config = dict(
    arch='unet',
    model='class-conditioned image flow-matching model',
    dataset='telescope images of galaxies (Galaxy Zoo DECaLS)',
    train_examples=22083,
    image_size=64,
    horizontal_flip=True,
    conditioning='class',
    objective='flow_matching',
    cond_dim=256,
    targets=['shape'],
    num_classes=3,
    cond_dropout=0.1,
    logit_normal_time=False,
    norm='groupnorm',
    activation='relu',
    weight_standardization=True,
    pixel_unshuffle=2,
    widths=[64, 128, 128],
    blocks_per_level=3,
    scale_shift_norm=True,
    attention=True,
    upsampling='pixel_shuffle',
    init='torch_default',
    residual_init='zero_last',
    optimizer='adam_atan2',
    lr=0.0028,
    beta1=0.9,
    beta2=0.999,
    grad_clip=3.0,
    steps=17300,
    batch_size=128,
    epochs=100.3,
    lr_schedule='linear',
    final_lr_fraction=0,
    warmup_steps=3460,
    weight_decay=0.0,
)
Rows from block 9 of a small class-conditioned image flow-matching model, named by matrix and row number. Rows with one number belong to one channel. Each number is 128 + 32 x the weight over its row's rms, rounded and kept within 0 to 255. All counts start at 0.
After each channel's rows are labels from the 100 images, of 14976 (inputs lightly noised), where the channel reaches its highest value: "patch colour" is the nearest of a few named colours to the mean colour under the peak; "responds to" is what is common among them. Only what is clearly more common there than usual is listed. The data: telescope images of galaxies (Galaxy Zoo DECaLS).
# convs0: first 3x3 conv (model.mid.2.convs.0.weight, 128x128x3x3, standardized in use, each kernel summed), inputs 0-127
# convs1: second 3x3 conv (model.mid.2.convs.1.weight, 128x128x3x3, standardized in use, transposed, each kernel summed), outputs 0-127

convs0.92 [149 165 136 140 178 111 135  70 140  88 108 135 103 164 139 191  96 125 130 105 104 107  97  77 170 191 155 114 150 176 129 192 131 129 144 124 146 103 101 131 105 111 125 119 127 112 148 144  95 171 144 137 127 190 110 203 116 131 193 225 110 180 145  93 100 122 169 121 176 110  69 131  71 134 149 116 157 109 120 116 144 145 148  56 144  88 151  96  75 190 176  85 115 129  80 128 118 109 120 174 102 126 119 145 125 163 130  92 111 107 125 100  95  88 112 155 120 134 153 117 103 161 188 166 102  78 106 154]
convs1.92 [ 88  95 101 149  87 151 102 139 154 109 157  65 144 102 181 130 146  69 128 127 144 106 121 121 103 129  98 159 106  84 155  98   4 145 170 116  94  93 145 114 160  72 126 115 128  93 167 142  82  84 140 108 140 112  96 172 134 129 100  87 145 134  79  98 115 120 136 159 148 113 133  77  97 120  81  69 130 108 157 126 110 135 139 122 117 119 188 152 118  95  75  77 130 123 126 114 161 136 156 159 138 135 114 180  99  72 160  64 177 154  92 104  81  97 145 141 170 138 136 114  68  81  83 165  90 160 138 116]
patch colour: grey
responds to: shape: featured or disk; edge-on disk: no; spiral arms: yes

convs0.20 [109 130  61 117 105 119 110  87 160 124 147 139 140 117 145 109 123 135  88  66 120  76 127 112 152 145 154 108 179 171 182 137 104  92 122  60  92 111 145 153 119 134 145 104  30 139 138 170 148 120 181 143 139 185  67 190 166  99 161 208 152 148 151 154  96 154 137 134 160 142 143 151 121 134 163 132 102 157 117 135 107 166 118 177  71 114  68 115 149 123 136 147 118  66 168  98 187  98 125 189 115 139  96 143  89 111 124 115 131 120 139 102 123 111 124 146 118 137  37 119 125 107 152  98 138 117  81 185]
convs1.20 [ 73 103 104 142 110 151 117 126 147 115 140  70 157  67 188 147 106 113 153 112 126 105 111 147 136 101 128 145 135  96 167 102 109 154 176 120 127  80 130  82 121  70 107  92 134 128 151 111  79  57 181  87 150  88 115 183 123 145 121 123 200 120  87 112 119 129 135 155 109 155 112 120 123 186 137  94 140 109 163 101 115 111 117 131 118 122 198 138 150 109 119 107 139 119  96  83 132 142 138 153 131 119 121 194 106  66 115  90 151 156 113  65 143 137 147 148 178 165 125  74  43  68  77 195  74 173 132 129]
patch colour: grey; pink
responds to: shape: featured or disk; edge-on disk: no; spiral arms: yes

convs0.17 [114 155 143  94 118 124 113  98 132 155 174 104 168 128 115 175  75  88 127 124  97 110 120 135 172 129 157 160 247 175 153 124 130 105 127  92  91 125  58 112 103  85 108 126  54 124 107 165 122 156 173 176 183 142 139 143 135 125 131  95 125 143 106 172  81 131 109 165 164 124 118 104 102 139 177 101 131 125 144 127 117 123 113 117  85 129  97 115 136 190  17 111 154 125  84 105 156 105  66 107 114  80 126 136 133 101 125 146 104  94 121 110 128 230 115 149 125 112  91  96 146 109 137 119 171 118 139 161]
convs1.17 [ 52 123  85 121  87 174 131 141 152 123 123  70 125 121 204 117 107 148 150 136 120  71 167 179 168 153 133 136 148 102 133 101 127 168 145  99 147  87 117 118  94  72 113  98 144 150 142 119  53 110 187 111 166 109 142 174 128 148 139 142 130  70  64 119 129 120 107 128 107 125 119 127 127 175 115  75 136 111 144  87 121 108 138 129 121 137 211 134 152 130 107  84 124 121  89  63 135 149 125 125 147 132 146 185 109  63  89 132 163 125 103  86 140 161 136 147 175 135 114  80  67  51 116 187 132 192 131 128]
patch colour: grey; pink
responds to: shape: featured or disk; bar: no

convs0.60 [102 118  40 149  63  90  75  77 133 120 124 126 137 146 124 153 146 141  68  79 149  85 149 100 158 132 128 122 169 170 174 119  73  69 137  67  89  66 123 111 122 101 124  98  56 155 147 162 158 182 168 185 179 168 133 158 154  76 163 147 106 158  99 126 129 156 193 137 126 127  92 142 132 156 155 149 184 123 119 124 104 152 114 119  83 129  77 126 128 157 126 130 159  72 135 101 109 108 134 148 105 182  90 152 163 125 170  90 152 110 121  95 127  98  98 150 106 130  62 119 131 153 146 151 123 125 168 138]
convs1.60 [ 85  84  94 180 168 161 133  95 113 110 160  88 160  77 167 171 101  90 148  89 108  98  89 107 123  96 128 159 121  98 172 137 135 158 169 106 153  79 118  73 113  85 125  79 142 123 115 130  97  86 171 103 155  94  86 182 105 155 118 129 177 133  92 137 137 125 139 144 108 154 125 148 128 180 160 145 113 139 134  94 145 135  98 154 102 111 179 151 158  80 140 157 121 106  80  97 117 159 177 164  88  86 106 172 121  69 129 104  90 162 153  68 165 118 153 115 175 161 110  91  54  83 112 186  74 171 139 123]
patch colour: brown; grey
responds to: shape: featured or disk

convs0.94 [ 98 155 131 127  96  86 131  60 138 124 141 132 142 142 108 163 100 176 132  62  78 125 111 103  85 156 151  98 187 167 123 138  90 122 125 108 106 103  52 113 114 139 119 128  55 113  83 194 136 179 107 172 127 169  96 170 104  84 161 205 120 164 143  92 124 143 177 132 177 145  56  96 120 128 128 115 178 127 139 123 122 167 137 103 132 115 102  97 110 186 132 120 158 109  82 122 102 107 143 186 128 138  82 115 111 120 189 118 118  96 185 124 124  77  89 131 118 121 123 133 138 136 193 147 130  93 131 196]
convs1.94 [ 90 105  99 127  93 155 115 147 160 109 143  68 142  69 191 137 113 104 181 120 125  98  96 155 116 101 118 132 115  80 168  88  86 169 175 121 112  88 133  96 138  75 125 106 131 108 158 116  78  65 157  79 139  97 122 171 115 147 113 117 189 134  74 117  91 133 134 154 140 142 132 108 118 146  86  73 141 122 164 115 108 106 129 115 119 128 200 125 140 107  82  92 142 123 106  89 164 137 136 138 155 133 114 185 124  64 133  95 170 177  96  79 131 117 144 145 178 129 128  92  53  63  72 185  81 171 132 107]
patch colour: grey; pink
responds to: shape: featured or disk; edge-on disk: no; spiral arms: yes

convs0.42 [ 96 143  66 148  84 151 136 107 115 126 108 196 122 134 218  95 120 165  80  72 140  50 148 150 104 120 114  84 105 126 155 114  72  82 140 113 152 101 147 150  96 141 145  70 144 143 145 150 138 125 153 127 114 147  48 153 154 119 184 177 158 152 142 123 119 130 173  83 131 127 137 145 139 142 138 127  60 137 103 150 165 141  93 156 131  70  64 152 161 145 132 121 123  87 168  83 158  96  93 184 130 146  92 170  91 111 158 124 160 151 161  97 140 131  84 156 112 164  64 118 119 172 147 139 114 169  93 136]
convs1.42 [ 94  80 108 175 136 151 113 110 139 124 159  87 151  42 169 149 121 102 130 111 136 113  84 117 135  98 143 158 146 110 153 106 109 152 165 131 123  81 140  81 126  81  96  92 120 131 156 102 102  80 157 105 135  87  89 186 131 140 132 131 214 114 100 118 122 143 150 180 102 168 101 115 145 209 139 113 149 117 177 117 124 122 109 148 118 111 174 134 142  89 117 132 140 134  99 109 143 140 168 169 114 118 120 189  93  79 108  73 131 151 123  70 141 136 181 131 164 178 140  85  39  78  78 179  67 162 124 127]
patch colour: grey
responds to: shape: featured or disk; edge-on disk: yes

convs0.70 [119 118 200  60 115 132 136 122 139 163 154 106 132  82  96 120 106 166 164 132  70 135 124  83 101  99 124  30 181 119 137 137 161 178  71 183  82 161  61 167 158 176 103 158  88  90  56 200 146 122  95 129 101  56  93  88 119 117 102 130 159  96 146 141 114 121 126 169 122 145  99  94 117 121 107  99  91 123 156 132 144 135 182 151 194 124 147 135 129 119 119 157 136  95 106 137 139 177 112 134 182 108 141  66 107 104 173 125 109 146 156 166 130 104 148 106 140 105 144 158 120 118 139 130 145 133 128 175]
convs1.70 [105  90 106 146 146 201 106 193 141  94 148 102  92 126 157 160  79 164 204 107 103  80 162 185 120 110 121 153 123  93 138 125  75 193 126 106 182 112  93  96  94 103 139 121 131 158 207  93  79  71 127  88 137 165 119 127  83 124 127 173 163 129 114 134  89 162 132 142 120 121 126 119 113 132 114  68 143 159 137 103 134 130 107 108 110 156 178 140 171  95  90 117 156 138  86  89 170 132 102  86 115 113 110 130 143 124 124 141 166 175 125  79 188 144 102  96 144  78 112  93 110  74 160 186 121 163 134  77]
patch colour: pink; grey
responds to: edge-on disk: no; spiral arms: yes

convs0.103 [145 130 111 121 143 170 150 124 112 124 123 171 106 145 216  34 121 143  96 108 112  77 137 134 113 107 133 103  61 113 134 107 132 131 137 110 110 137 158 146 129 140 151 131 113 164 190  91 137  94 134  88  94 110  75 142 175 125 143 144 141 131 132 111 106 117 143 101 135 138 186 157 165 149 113 122   4 143  94 181 166  88 104 139 143  63 106 159 155 106 137 113 147  70 154 122 163 104  71 154 122  82 138 185 111 131 153 109 148 177 139 123 135 186  99 144 146 180 122 132  99 155 177 134 105 202 111 100]
convs1.103 [164  52 148 206 177 121 115 128 101 148 195 138 141 121 105 179 143 119 116  92 113 153 172 123  97 160 139 183 127 141 140 166  78 106 131 105 135 118 130 139 177 150 142 141 114 103 124 174 152 125 112 156 108 154  61 153 144 135 119  91 105 103 134 142 168 159 161 147  88 100 120 124 154 137 169  94  87 171  76 150 210 212 184 164 142 127 128 161  88  39  59  92  90 120 139 159 123 115 189 123 115 113  87 140 143 132 151 135  92 114 143 128 118  90 126 109 118  78 141 169 108 135 167 141 123 110 104  94]
patch colour: grey; brown
responds to: roundness: round

convs0.113 [ 96 142  57 184  95 122  99 113 124 119 120 127 129 140 132 191 154 116  74 106 152  71 143 133 154 140 122 157 156 165 150 120  85  83 156  92 129  78 123 113 103  84 113  61  95 144 162 151 138 173 143 170 185 152 146 136 150  92 151 152 101 166 121 143 138 132 175 165 141 117  98 150  99 134 161 136 198 110 145 124  94 163 117 141  91 104  55 132 128 147 125 113 128  54 130  80 125  90 164 108  83 193  88 137 168 114 138 135 147 157 137  50 144 134 102 146  74 120  86 103 123 191 107 197 105 141 167 126]
convs1.113 [ 89  77  97 183 165 147 127  93 115 117 153  93 165  68 160 180 109  99 143  94 114 102  94 117 129 108 128 163 127 100 159 141 141 153 169 115 142  84 123  75 111  86 121  80 132 114 116 130 107  91 178 114 164  82  87 190 116 162 119 122 173 127  95 131 144 124 144 151 102 170 107 148 129 193 165 145 104 132 137 104 145 145 107 158 115 110 181 150 154  74 133 150 120 104  95  96 114 156 170 164  90  84 107 179 114  64 126 114  88 146 150  69 165 127 162 120 181 167 110  88  39  88 106 178  77 167 137 133]
patch colour: brown; grey
responds to: shape: featured or disk

convs0.32 [ 91 139 137 121 160 168 172 117  98 164 153 196  82 135 157 122  88 123 127 153 129 106 104 103 218 129 131  64 160 124 126  52 190 165  93 136  95 144 108 146 145 132 101 110 126  79 114 111 119 163 113 120  56  85  55 116 125 139 120 160 155 107 112 165  99 125 137 104 179 154 146 106 123 132  89 119 104  95 121 145 137 155 122 143 175  70 119 147 169 137 142 125  97  86 159 129 185 131  63 155 126 117 121  98  80  62  98 171 128 142 168 124 127 141  91 113 137 108 118 120 117 154 156 164 116 223 109 181]
convs1.32 [103  77 109 162 134 197 104 178 126  99 163 103 103 128 170 157  79 126 172 138 112  94 120 158 124  98 143 140 130  99 136 131  90 174 113  97 182 103 110  81 114  99 141 124 147 180 167  94  86  78 122  97 114 182 106 120  76 112 144 173 182 134 102 176  73 165 123 125  81  89 119 130 137 150 113  79 160 166 118  91 133 116 111 119 107 159 173 142 185  93 112 128 138 148  66  90 169 138 132  87 113 126 136 120 150 121 118 140 159 168 148  77 191 143 109  84 140  86 131 101  89  69 161 193 101 169  96  80]
patch colour: grey; pink
responds to: shape: featured or disk; edge-on disk: no; spiral arms: yes

convs0.119 [105 112  94 170 103 133  90 145 125 106 117  90 133  94  86 130 194 104  76 108 170 111 131 152 113 117  67 145 105 108 119  75  81  94  88  83  66  89 136  95 117 120 142 107  81 166 156 149 147 129 143 125 184 112 157 133 170  90 118 131 107 123 108 150 161 165 171 197 128 133 117 193 114 170 167 145 160 113 160 146 106 160 119 139  84 179  90 133 155 109 151 124 143 101 165  78 128  87 160 118 103 195 120 111 201 125 136 175 166 119 147  83 190 155 172 141 102 126  69 118 130 136  76 188 134 137 162 116]
convs1.119 [ 84 104  85 158 141 164 132 100 118 105 129  83 178  81 179 150  91 105 160 100 100  96  90 115 125 103 120 150 128  92 156 144 162 164 175  96 141  78 105  83 113  83 129  84 162 142 105 126  93  69 177  89 168  77 115 180  91 168 113 147 178 124  82 120 127 109 131 121 114 169 135 164 115 176 157 135 117 124 140  85 144 124 104 150 100 100 177 144 170 105 116 137 116  86  83 101 106 166 168 155 111 104  95 178 139  67 119 108 100 149 138  94 165 122 143 131 182 151 107  94  54  72  93 179  79 176 147 124]
patch colour: brown
responds to: shape: featured or disk; edge-on disk: no; bar: no

convs0.76 [159 168 109 175  21 132  88 107 108 141 121 157 132 142 150 128 131 178 115  16 120 129 139 105 147 172 142  97 110 144 149 114 107 117 127  72 113 102 109 144 158 150 114 124  11 118 135 134 143  95 156 102 126 163  91 153 149  91 168 158 139 136 136 128 113 148 139 108 132 147 106 156 136 159 174 111 105 112 115 186  88 140 139 154  39 122 123 128 149 149 120 128 133  92 164 139 141 105  36 162 115 118  61 145 123 153 181 131 164 113 152 113 127  99  91 127 127 126  83 147 147 158 152 136 120 196 159 143]
convs1.76 [134  58 124 232 188 117 147  77 110 152 191 139 146 118 113 166 137  29 112  93 135 138  86  80 115  91 150 141 132 129 128 144 134 104 136 132 118 123 130 133 163 136 128 122 134 118  69 166 157 142 132 148 114 120  29 155 123 141 125  88 128 150 137 162 162 117 149 144 110 115 119 138 158 145 156 170 113 168 115 133 160 178 154 176 118  98 128 112 116  50 154 145  85 113 130 140  97 134 209 193 108  96  95 135 128 123 148  89  49 133 184 121 133  79 163 114 128 124 141 146  96 131 155 134  75 119 109 129]
patch colour: brown
responds to: shape: featured or disk; edge-on disk: no; shape: star or artifact

convs0.61 [ 76 180  83 206  71 115 138  82  87 104  85 115  91 116 133 182 135 149 110 120 152  83 166 154 112 116  90 122 122 128 122  88  91  97 163 120 137  92 138  97  90  92 156  82 104 173 183 177 107 114 117 121 109 108  97 120 125 102 136 163 121 156 114 124 106 121 194 140 176 103  97 139 112 162 162  89 157 101 125 136 126 180 127 191 133 108  71 147 113 166 129 105 124  72 103  82 136  99 138 134 102 166  95 144 142  79 174 136 174 192 167  88 134 165 100 177  90 183  96  86  88 151 104 149  92 129 144 137]
convs1.61 [114  47 118 226 190 128 114  95 109 134 166 115 162  88 130 186 132  67 119  94 127 123  93  97 127 116 136 179 137 115 138 158 123 119 160 132 118  95 131 100 134 109 124 106 110 105 107 159 138 117 159 147 148  94  54 180 134 148 116  91 156 130 116 121 167 128 165 160 111 159  97 149 140 167 165 157  90 133 137 121 148 180 135 194 129  89 158 132 134  31 107 143 115 103 115 120 107 142 181 184  97  73  98 163 120  82 139 107  54 118 158  91 152 112 174 120 164 158 131 114  64 110 122 155  77 142 124 135]
patch colour: grey; pink
responds to: shape: featured or disk; edge-on disk: no