config.toml
image_size = 64
horizontal_flip = true
objective = "flow_matching"
targets = ["shape"]
hidden_act = "relu"
widths = [64, 128, 128]
blocks_per_level = 3
attention = true
residual_init = "zero_last"
beta2 = 0.999
batch_size = 128
final_lr_fraction = 0
weight_decay = 0.0
Rows from block 9, named by matrix and row number. Rows with one number belong to one channel. Each number is 500 + 50 x the weight over its row's rms, rounded and kept within 0 to 999. All counts start at 0. Numbers have three digits each.
# convs0: first 3x3 conv (model.mid.2.convs.0.weight, 128x128x3x3, standardized in use), inputs 0-9, a 3x3 kernel for each
# convs1: second 3x3 conv (model.mid.2.convs.1.weight, 128x128x3x3, standardized in use, transposed), outputs 0-9, a 3x3 kernel for each
convs0.66:537531486528496481551513477535531530486455438496473456524509528532537593522541561539475386513421439505456475494468515499493513580500543549517482538496532547492514630599604452501541408470466649570518506478457469434492496533559505494476513503494548519494547520500512508544
convs0.67:524507498525507495524521502516497458450458463496530492523565519514565615538591575527433350482439417479446491545484521524470515556521542525423447488458527481468528535614625414515546429440515562583522499496496450438510539521565491482471517502491530543472494535518472535555
convs0.68:533457487547474482521431484481503501556541564500574587568538476576541506573503475458525491512554556443533550546533500560490446555532419466582556472576610426603591524486502537503512528491524515469510501521493511486479526447475544498495533498471488485527500498562519534528
convs0.69:494508449489533463475435474537541471524528528472478451547535526496526460431438408541508407538549517397381367544574506484530451434517413591483516586527534483496427560517468595499450458463430540498477536501430506491452493449478463420491516460494532514558549551565490529514
convs0.70:489489466507490513505517470541503484486451465498531481488512548510556608537568612537448389501399403506426482506425470512438485561508518536473477518466526502509517495571645456504505401472502550561545504483473456416476508507581482486501542475487554538491538540522485503542
convs0.71:431484521440525516494527512417472476412457424457474467467480587452531576500525564400506505458465464448457488521513512481496518519539515442433453483405431440397429407468544424498524505496512414453538496495500539483506445440480449555507495554504519516482524511470484472464
convs0.72:466498474471515465482487485382432358479489444502485477426431434446464509511514529475474397541552486531509499474455465486537483466525464434467444494508483419460409396406396516514481508535516496477383500536468509528505432430472527506493500560506512544503472477446425407452
convs0.73:417464489442487514428458499440486563410462535362406507530482530502467531477445524451486516393472524351459519486454566463445583467420580446461449439449447402448452446474536430454522437462525560502534454445544426431500394486484415479481455459490520528481509486470491513509
convs0.74:470527477558601588444519508515523482562545532537530550514507483543567537466527510453488559511503565484508605464489386399501421485480434488483547494501506510481532483416505618579544560530487443409441461498469479495417470505480495523483411443432463490507456455512483478482
convs0.75:420507484484516516487511516348441438448460464479504527438480414480521542499543545280426437373471461444474499449456502487480559447477486468474502468479486449471493302420454393526539449531523439425385451503444418494517422417456508501539462531487501506524466465476473457468
convs0.76:541544539534545543530541517568538563550520525618540506467477451507525473455473467636498630545476524628484583319382307363386349426453375485486506514501494536506513479488462533399399486402430476468468508446463498493456407502466491501468458511478515516523480528513527505528
convs0.77:497465452516463487483479492467493612491504565510527642459497496522516506511537530490537479502505499493525539369420631425418623454448674601536572513502526570528536433561520503540512499571567501525457480521516520525540457420444498433426446475472550493490494503480513515488
convs0.78:505509556521547538475502497557522523505493545643585673475506539506525519451470457439470577453464545471516695396378455436404474431426426497496506481461505515498552433387453460419449537522523446432453478471395501507449425483465449491454431456461517458519486466502539533564
convs0.79:467449481441499483486514511460519514435427416435413423406445419451486441519536504543530401515456431538486430528462487522453468563486575512466503519495473494440428389474475438465460446481497400480420472483501472484476584434485504477482481508608517534536489512509459484503
convs0.80:576516495563537505508501470537499526439473446402421407575552493582540500577560523494509425515486453504507372578497587587509600598529588525485441529486483526473457622628605441487487468469487667671492517497506477499471576517564568514508509486535529507482494521514496514497
convs0.81:457448506491456453477508476448598515541608562442550507548531552549527499553556538484545502522572525419475439528577506486545422429577441525530499531530491445481510481534473519520477530550494457509501515491506462505482496399436520461450434451486479524475531520516495483533
convs0.82:392441443471501487518500510406479491477499486422463462460475494496521555530534558400521450445498479439471444480499501496497472469467474463541492481520456427446440397473524497500510499509493376429473493492524480489509451428416484442472484444448452542514530505508529507510
convs0.83:626568503576513523486489435445409425405480469475520480678619543593543525531534485468448438474518532422505473565501528600484471626520514431385349445468488431466499587599563398420481436470504636589495478485478455457463547565585562485495534486533506496476484513507484519535
convs0.84:508427508514468509511488468413500468504528541440519463537540530536512514563520500394493443458518529399502442561609472545575405514535354488542505518550537438545499496510469520516512552504476463448447529512533510499461532395474533450457506472485503512521539539575474528528
convs0.85:564569554554506521496498495528477444486495484442450455614632559556586548506507521527490389524528449512548430594568605579527552549511571509441367501494474527472454622607606482502516477475494668606544559503552477449507593578560527511542497481487532521477494516514486508501
convs0.86:526468431552490476545539493560520496464452466435471465525508464634556483598594518565516385515481431492467470505426492509447526569484515543488457492462439450470482503504495463522493475472496526541539563493454508472485525477503551495552529508533494505473516508469472486487
convs0.87:561576527545515543531540533456439442427438432467509475593601556622593595561597576467484469472487512456485491555536538582533510609558545417401385420431447429426431515564522453506510449494508495551523474494500462466494518537543525491508506503505495493468447509495453502499
convs0.88:486536498476516504437503410552548522538499454500459444515520450496501504510475481576525565526435539529412455453407500433411459542403489540458427522484476525476439581516617519398477553435477534550476469486409461419397453484596495445516497412572512503504512511504505485497
convs0.89:475454464487425450559535510629576575560502540501450488466504511512548531500521496619510477556409417565476457520502566547527530516514604577499474512466462510499461531543611505480562434461477611564524486485547471447483454555482529489386508522481525483482509496476498480488
convs0.90:420453549476495477526525442436452457479460490526520539469476566484477504527515491396491517465515532453506574460529515447517452410493440467462482475428470439447510411441505446427473520507523388433479417489455528445477442481490495519480441557503514490532484477534521496543
convs0.91:480434514444503491428464464481510510562544584508543552550534558502491518497495509427478518461522591375434487579608543457557495445534494475482518489476504489524552435503485507452492529532502478497506513525525479486474530533521464529515474503525498430517533491518535538560
convs0.92:485515497525515507538537508590562616533475485497476483496529504490541502472516495576513552518447494525461485521537570502522533552514544542502471503466457539475441526530582527475525474437464523488493449465444444438413494485497537477502543497540525490466468472444479479441
convs0.93:484533472502534478479460519548585595517528500499482476472450498474540526512478326610565614560520525570521516423504384398505392456457479563526485530494501517512483481588616609567483462511442488505539561501479552494480435503505492479503512453459526528534510509498520519465
convs0.94:480475474552506486472458428619561583499443492482501469492487466515506499533520501571545479496436492507474497474453500433453459518488546521478426519467465467460461591578633461452501429421450532496507534453434434405324466521531520499470538519495519493506488510496478515475
convs0.95:488496497463504490467457473424529540469554532348496516508511550484457527482474521400524569441532573312471529511532502441491505480468496452534533437543521377519498428481542446463522450486521483478554518484573453432503475515400463531446471513451457544549494546523485531508
convs0.96:423465430526501467495525504608523559538474494510509479487506443586590535594579584519542463484412446527452483513427478464461471537490495568505436499504438514490501535523548454463502450454455448481485462474455505424476511439461454461464515526522520487495520533471503505508
convs0.97:509509550463463497455448506506501456548534555517487497525571588448511532461469521466461493491538471507502541518584574474557552461531568473451397543517502528523540451491495465481514511501482486464478427450495454372404485477516487466488486487496491496494528515522530519520
convs0.98:432538505436499541452519485564520534535488453486484466448552550482574589469526550534489452546479466548473459518411479530481499547545543573497512553495512559512495515617676468499547453485486483527564499473470481424499479479534481452477488475531525530513490496511494478517
convs0.99:483453465485454471519509489570600513588615562493569487520497482532499476572526501521485469563541541477442387497610484455583414442633449580542489546526509499511442559515440593529444505529466552517524546473457487497445501451472490492456455507515530519529519501535511528520
convs1.66:426465447485514495481499478521519508503488475461446448473512471494545492455476429475495503481509526496520531454483509444491533490525551488514599483493596516543622505500570441413507453442505471524507518575574535572570534532451577580476558557471484493434505527461479482441
convs1.67:448472445494536491486506460533524500488484469452437440483525470491542497446489436478494505495517529500520531479509524452505538480527558470514596478498611513551633499505551436422516456440515491531525506573570529573568524512444567559454547545455510505435521526435470485405
convs1.68:448536550470555580440553567504480436528503467519478435445500546455570557447528549460506530439495496455520538474511493444495473410479483565491413557456400546470421525415342539401330559452389473517470464542491418499446480533593481519584495512548418492562434517582449516545
convs1.69:444473490477482500510499530448465506495467485522491490449437466505510532515523534565563514530533493422424413580590606489509463385384393580551536499484471499475469488477489514458447608575529531528551483507517488485543485510497498541569559590614452474474507533539523537535
convs1.70:449490457497526480485525451523514493488477464440427448488499473520526483462478442478495506496519534511532538476492513459498552498540581499500597492519629513557631492504578431424522445448527485530524518571572538574572526525439559553453544532449504501432516515434488472434
convs1.71:566559478557564456522489430475520513479518533429513551568545462569543449497473433552496491524502472524481437542541603513536603472509543452490560453520597517544587430477509475515581535598647530563599521570584481514511534506448527464379519461398583547436579503391502452387
convs1.72:544601557496540517430442439468486476575577549536560526532580556494523500446456453530500492471435434502461482542492474540482465549511520473419426521497507557546545440418404556511499616606585503540510537566535442465454536565574425451472398415424550583573478496497442446447
convs1.73:524521439549533458546540458573553514581575540614591532534507449547527452563540452399459492398449464374430475408523510393520513354502530461488528447479520418460528511522548512526533531530533503567400500594456485601487541479451539482467560486466525492457536492460550501442
convs1.74:509547566532572567538570536376437441457489432438463409507534515487531524508553534644579569605530547614563583624578564601524515543473520491483469469454473461424457527465466586515474564540509503561518429500521406437489484494513463466495506492507518523559539530514559539534
convs1.75:571577521559541473438444409435484479518558545521576522562560505549529469458458422557506511502451457503453500528510509525488483518496520455430465476476511528526549404428458506521527592611594475508475500521493412444422557533524471449465450426423578569526549503480472445422
convs1.76:502517527494504518497522492312439388391471430389480409484505479504486491496512497733582650695542623681529646653486503716492557699476595490474469513480477502473492484559605493525513486539507431394329472451488438439483467480438459499485467516486510545520514544527525539543
convs1.77:507535503523574522527557499429510421550621548480535463513531500528564522511532500606483579538438523570474553491378403593530559586529568481467516439434494448438498474511557445499529431516537454482421533575515545570515498505433525533464535528451501524485529562519530559496
convs1.78:519503510507481490518513515352365347409425386440456408501496477509482481540529507661620624635587595617572602641602539634607546576524541494486472485495461455457461494468476527521475503527488445453395422438410419410411481484519479464505509487506520504529543519531553535538
convs1.79:551543501509510487417432435487541542544570553512544526535526497485487493414433438532477462488453460508484517566523488529479437567530531464475501512507504556540548474526545545575607558583597538532497533509469466484464478468455435444444403421405544533511488490494420444452
convs1.80:431464432481515506485505467557542531499471472470447454447488479471531507433483465440491500475533533492539537432500519422489514504563570484491547477500553505517583513497575441403517448423509461510470483547539521569571563546461580586502539557476499505465502525484484513468
convs1.81:489549553536592552539562519401483479494540542464503503482536506547583544529545533579492494522472442496441433558506593518491522450397459552476496496448466510446501431407358475451435537532527508570618523556569483481522437524566456522549503538548432495475484547503497525488
convs1.82:581575541555574494515511486410435398518529511473482475585563511559573510482492442561516549465455474458458475487505519459478510386419456468456477461471498515524546412399369492481451593585551509547538504554562424446486529539561527518520528499494559558513538523456464460433
convs1.83:449497486503528528503523535637613603545501498502441445507513523513536532472507504403463474462535535474543548442497519459521526500545563463453501448461500458469500535535601466459528463458490431491487445519525486528559560515421565548487554550503533522499552563524538549528
convs1.84:467515496493555518485527533513511511486475483497472483471500498494565528504550526482506473480531490436495465539624590445551529356436468567501506534461483524454476524392374563418371616519470547620598460566568422502527458509560466497552525530557443488484460510506470514495
convs1.85:436468428480523501498535500563559537504499496458455453448485465510547498473503489462484492500522519531538546466501519460490505528555582504506562479498556505512596529529560445459538429420501466491475492543523525569584529508448569562475541536451486485448506532493493521455
convs1.86:454495498467504503456504481505483480483461453454444453467519499444514494437447439476519530478525532481514517465501518446508524482515525475496548496503565531547580483468566457432496476464535455523500495555555510547544570562473587581491551545476510529500494527481451454439
convs1.87:537537543536549538524543554614582579514481487478432462539552522538544520514509529429484498479537547481536538453490525463515548490526581432464485442453487442477494497512583457454508477464476487528539501546567515548575552521426557542481535544496564554515548552528534549524
convs1.88:464444432483492429421436430531519517521480507509459501491479466502518485422452459469516480479534486490549504466516463477480455574542512486536573490519567525549607502518557443458526441424512484489484523507539529544587537510468547538484517537476510494477529503475488482457
convs1.89:442507476483503475483468397448472421509549507455515483461527506503554493477473395507477543477447487553493506432377405434435461567563521531498552527518570546575647527479540467432510420438531416482426513602526546601495463556499489563483452481410444487477448457446445416374
convs1.90:542532466523538489467499454347491489403516505422519483516524461528529481517518431634512490562483460522466473568569544517519505416448501490465511491472539488469558423421431480480506529568583441544533451528549343452490518514549494463484530498470514538474510509430501488414
convs1.91:466472443549562511527552513485522511475522514434470462456454423550560500554568528498455458512477453545525509522513505512502472498528506565549558506485508463440460509511531456452461447437432485515480502570547442507499461467472516509532571561574434425417498481448567555515
convs1.92:480479405498534458474509446463486449490523496456486470500522465496531480466481411505499543488473511533514546421407419450438463562553564487477570490462552527504556512498628447409518441404501415473370514595521517608546520560451539593496498547436496535471513519466466483449
convs1.93:439518476531633540451542499447490416477530444414451388424523451530628529455567461563520570546506549593557594551499514522485504614565573537489538480441501518504534551524531507454490502483508422505434502619541476561504479487450506501461489483454476510482536560506498528466
convs1.94:421475445488513465454484466520520484491486441444471470484501475492511502412471430467469499487497531518507519434419427425437459532551548497489544493506550549535543532524590455417487455437502448507433493565530530590553526554491538558496532553497491515505488500462454485457
convs1.95:548530441567568485549554494563512505598541554587518511542520429571572493555556487420496504389466438351429425413547556363461445342445460464493548426443493443455507508505524526493499558539519532575487502554508487544508552473472570520536587537542535513445566545485548550487
convs1.96:484505460515518494460477460484468461478463461430435455476512477496525499445447423488521531486521530504525521451493501433491520504531542475495585478511589520554602481493604453427522459443521457508483517550548536567539559558450576562468533528475528524457499500441470455451
convs1.97:453487477522566478478522465526586545460533498431508465463469477540602487499549475524438442577501494613536553614509479574500486570513554550532547524478533520496531564549520498497510438471532487531506495543503449497444387445468429463456467486432438442448495510451525525471
convs1.98:473468458513518458480496445493510481475501494423470483487493451523536468442474444515495504514502509547523518488480511482491530559553557520558573513558596559587582495543559407485539386454531481515517541579557559611564490495451523517440488501447477480432501488433458457429
convs1.99:452530517551601584552592579386443462587600599506512511433509501557601582523560550592548522447441407453451429482461497477467471473469469577489501469405429498435457515477498546481501547476502447493503522562555534554563436507500492569540507571546418486490514574547504545530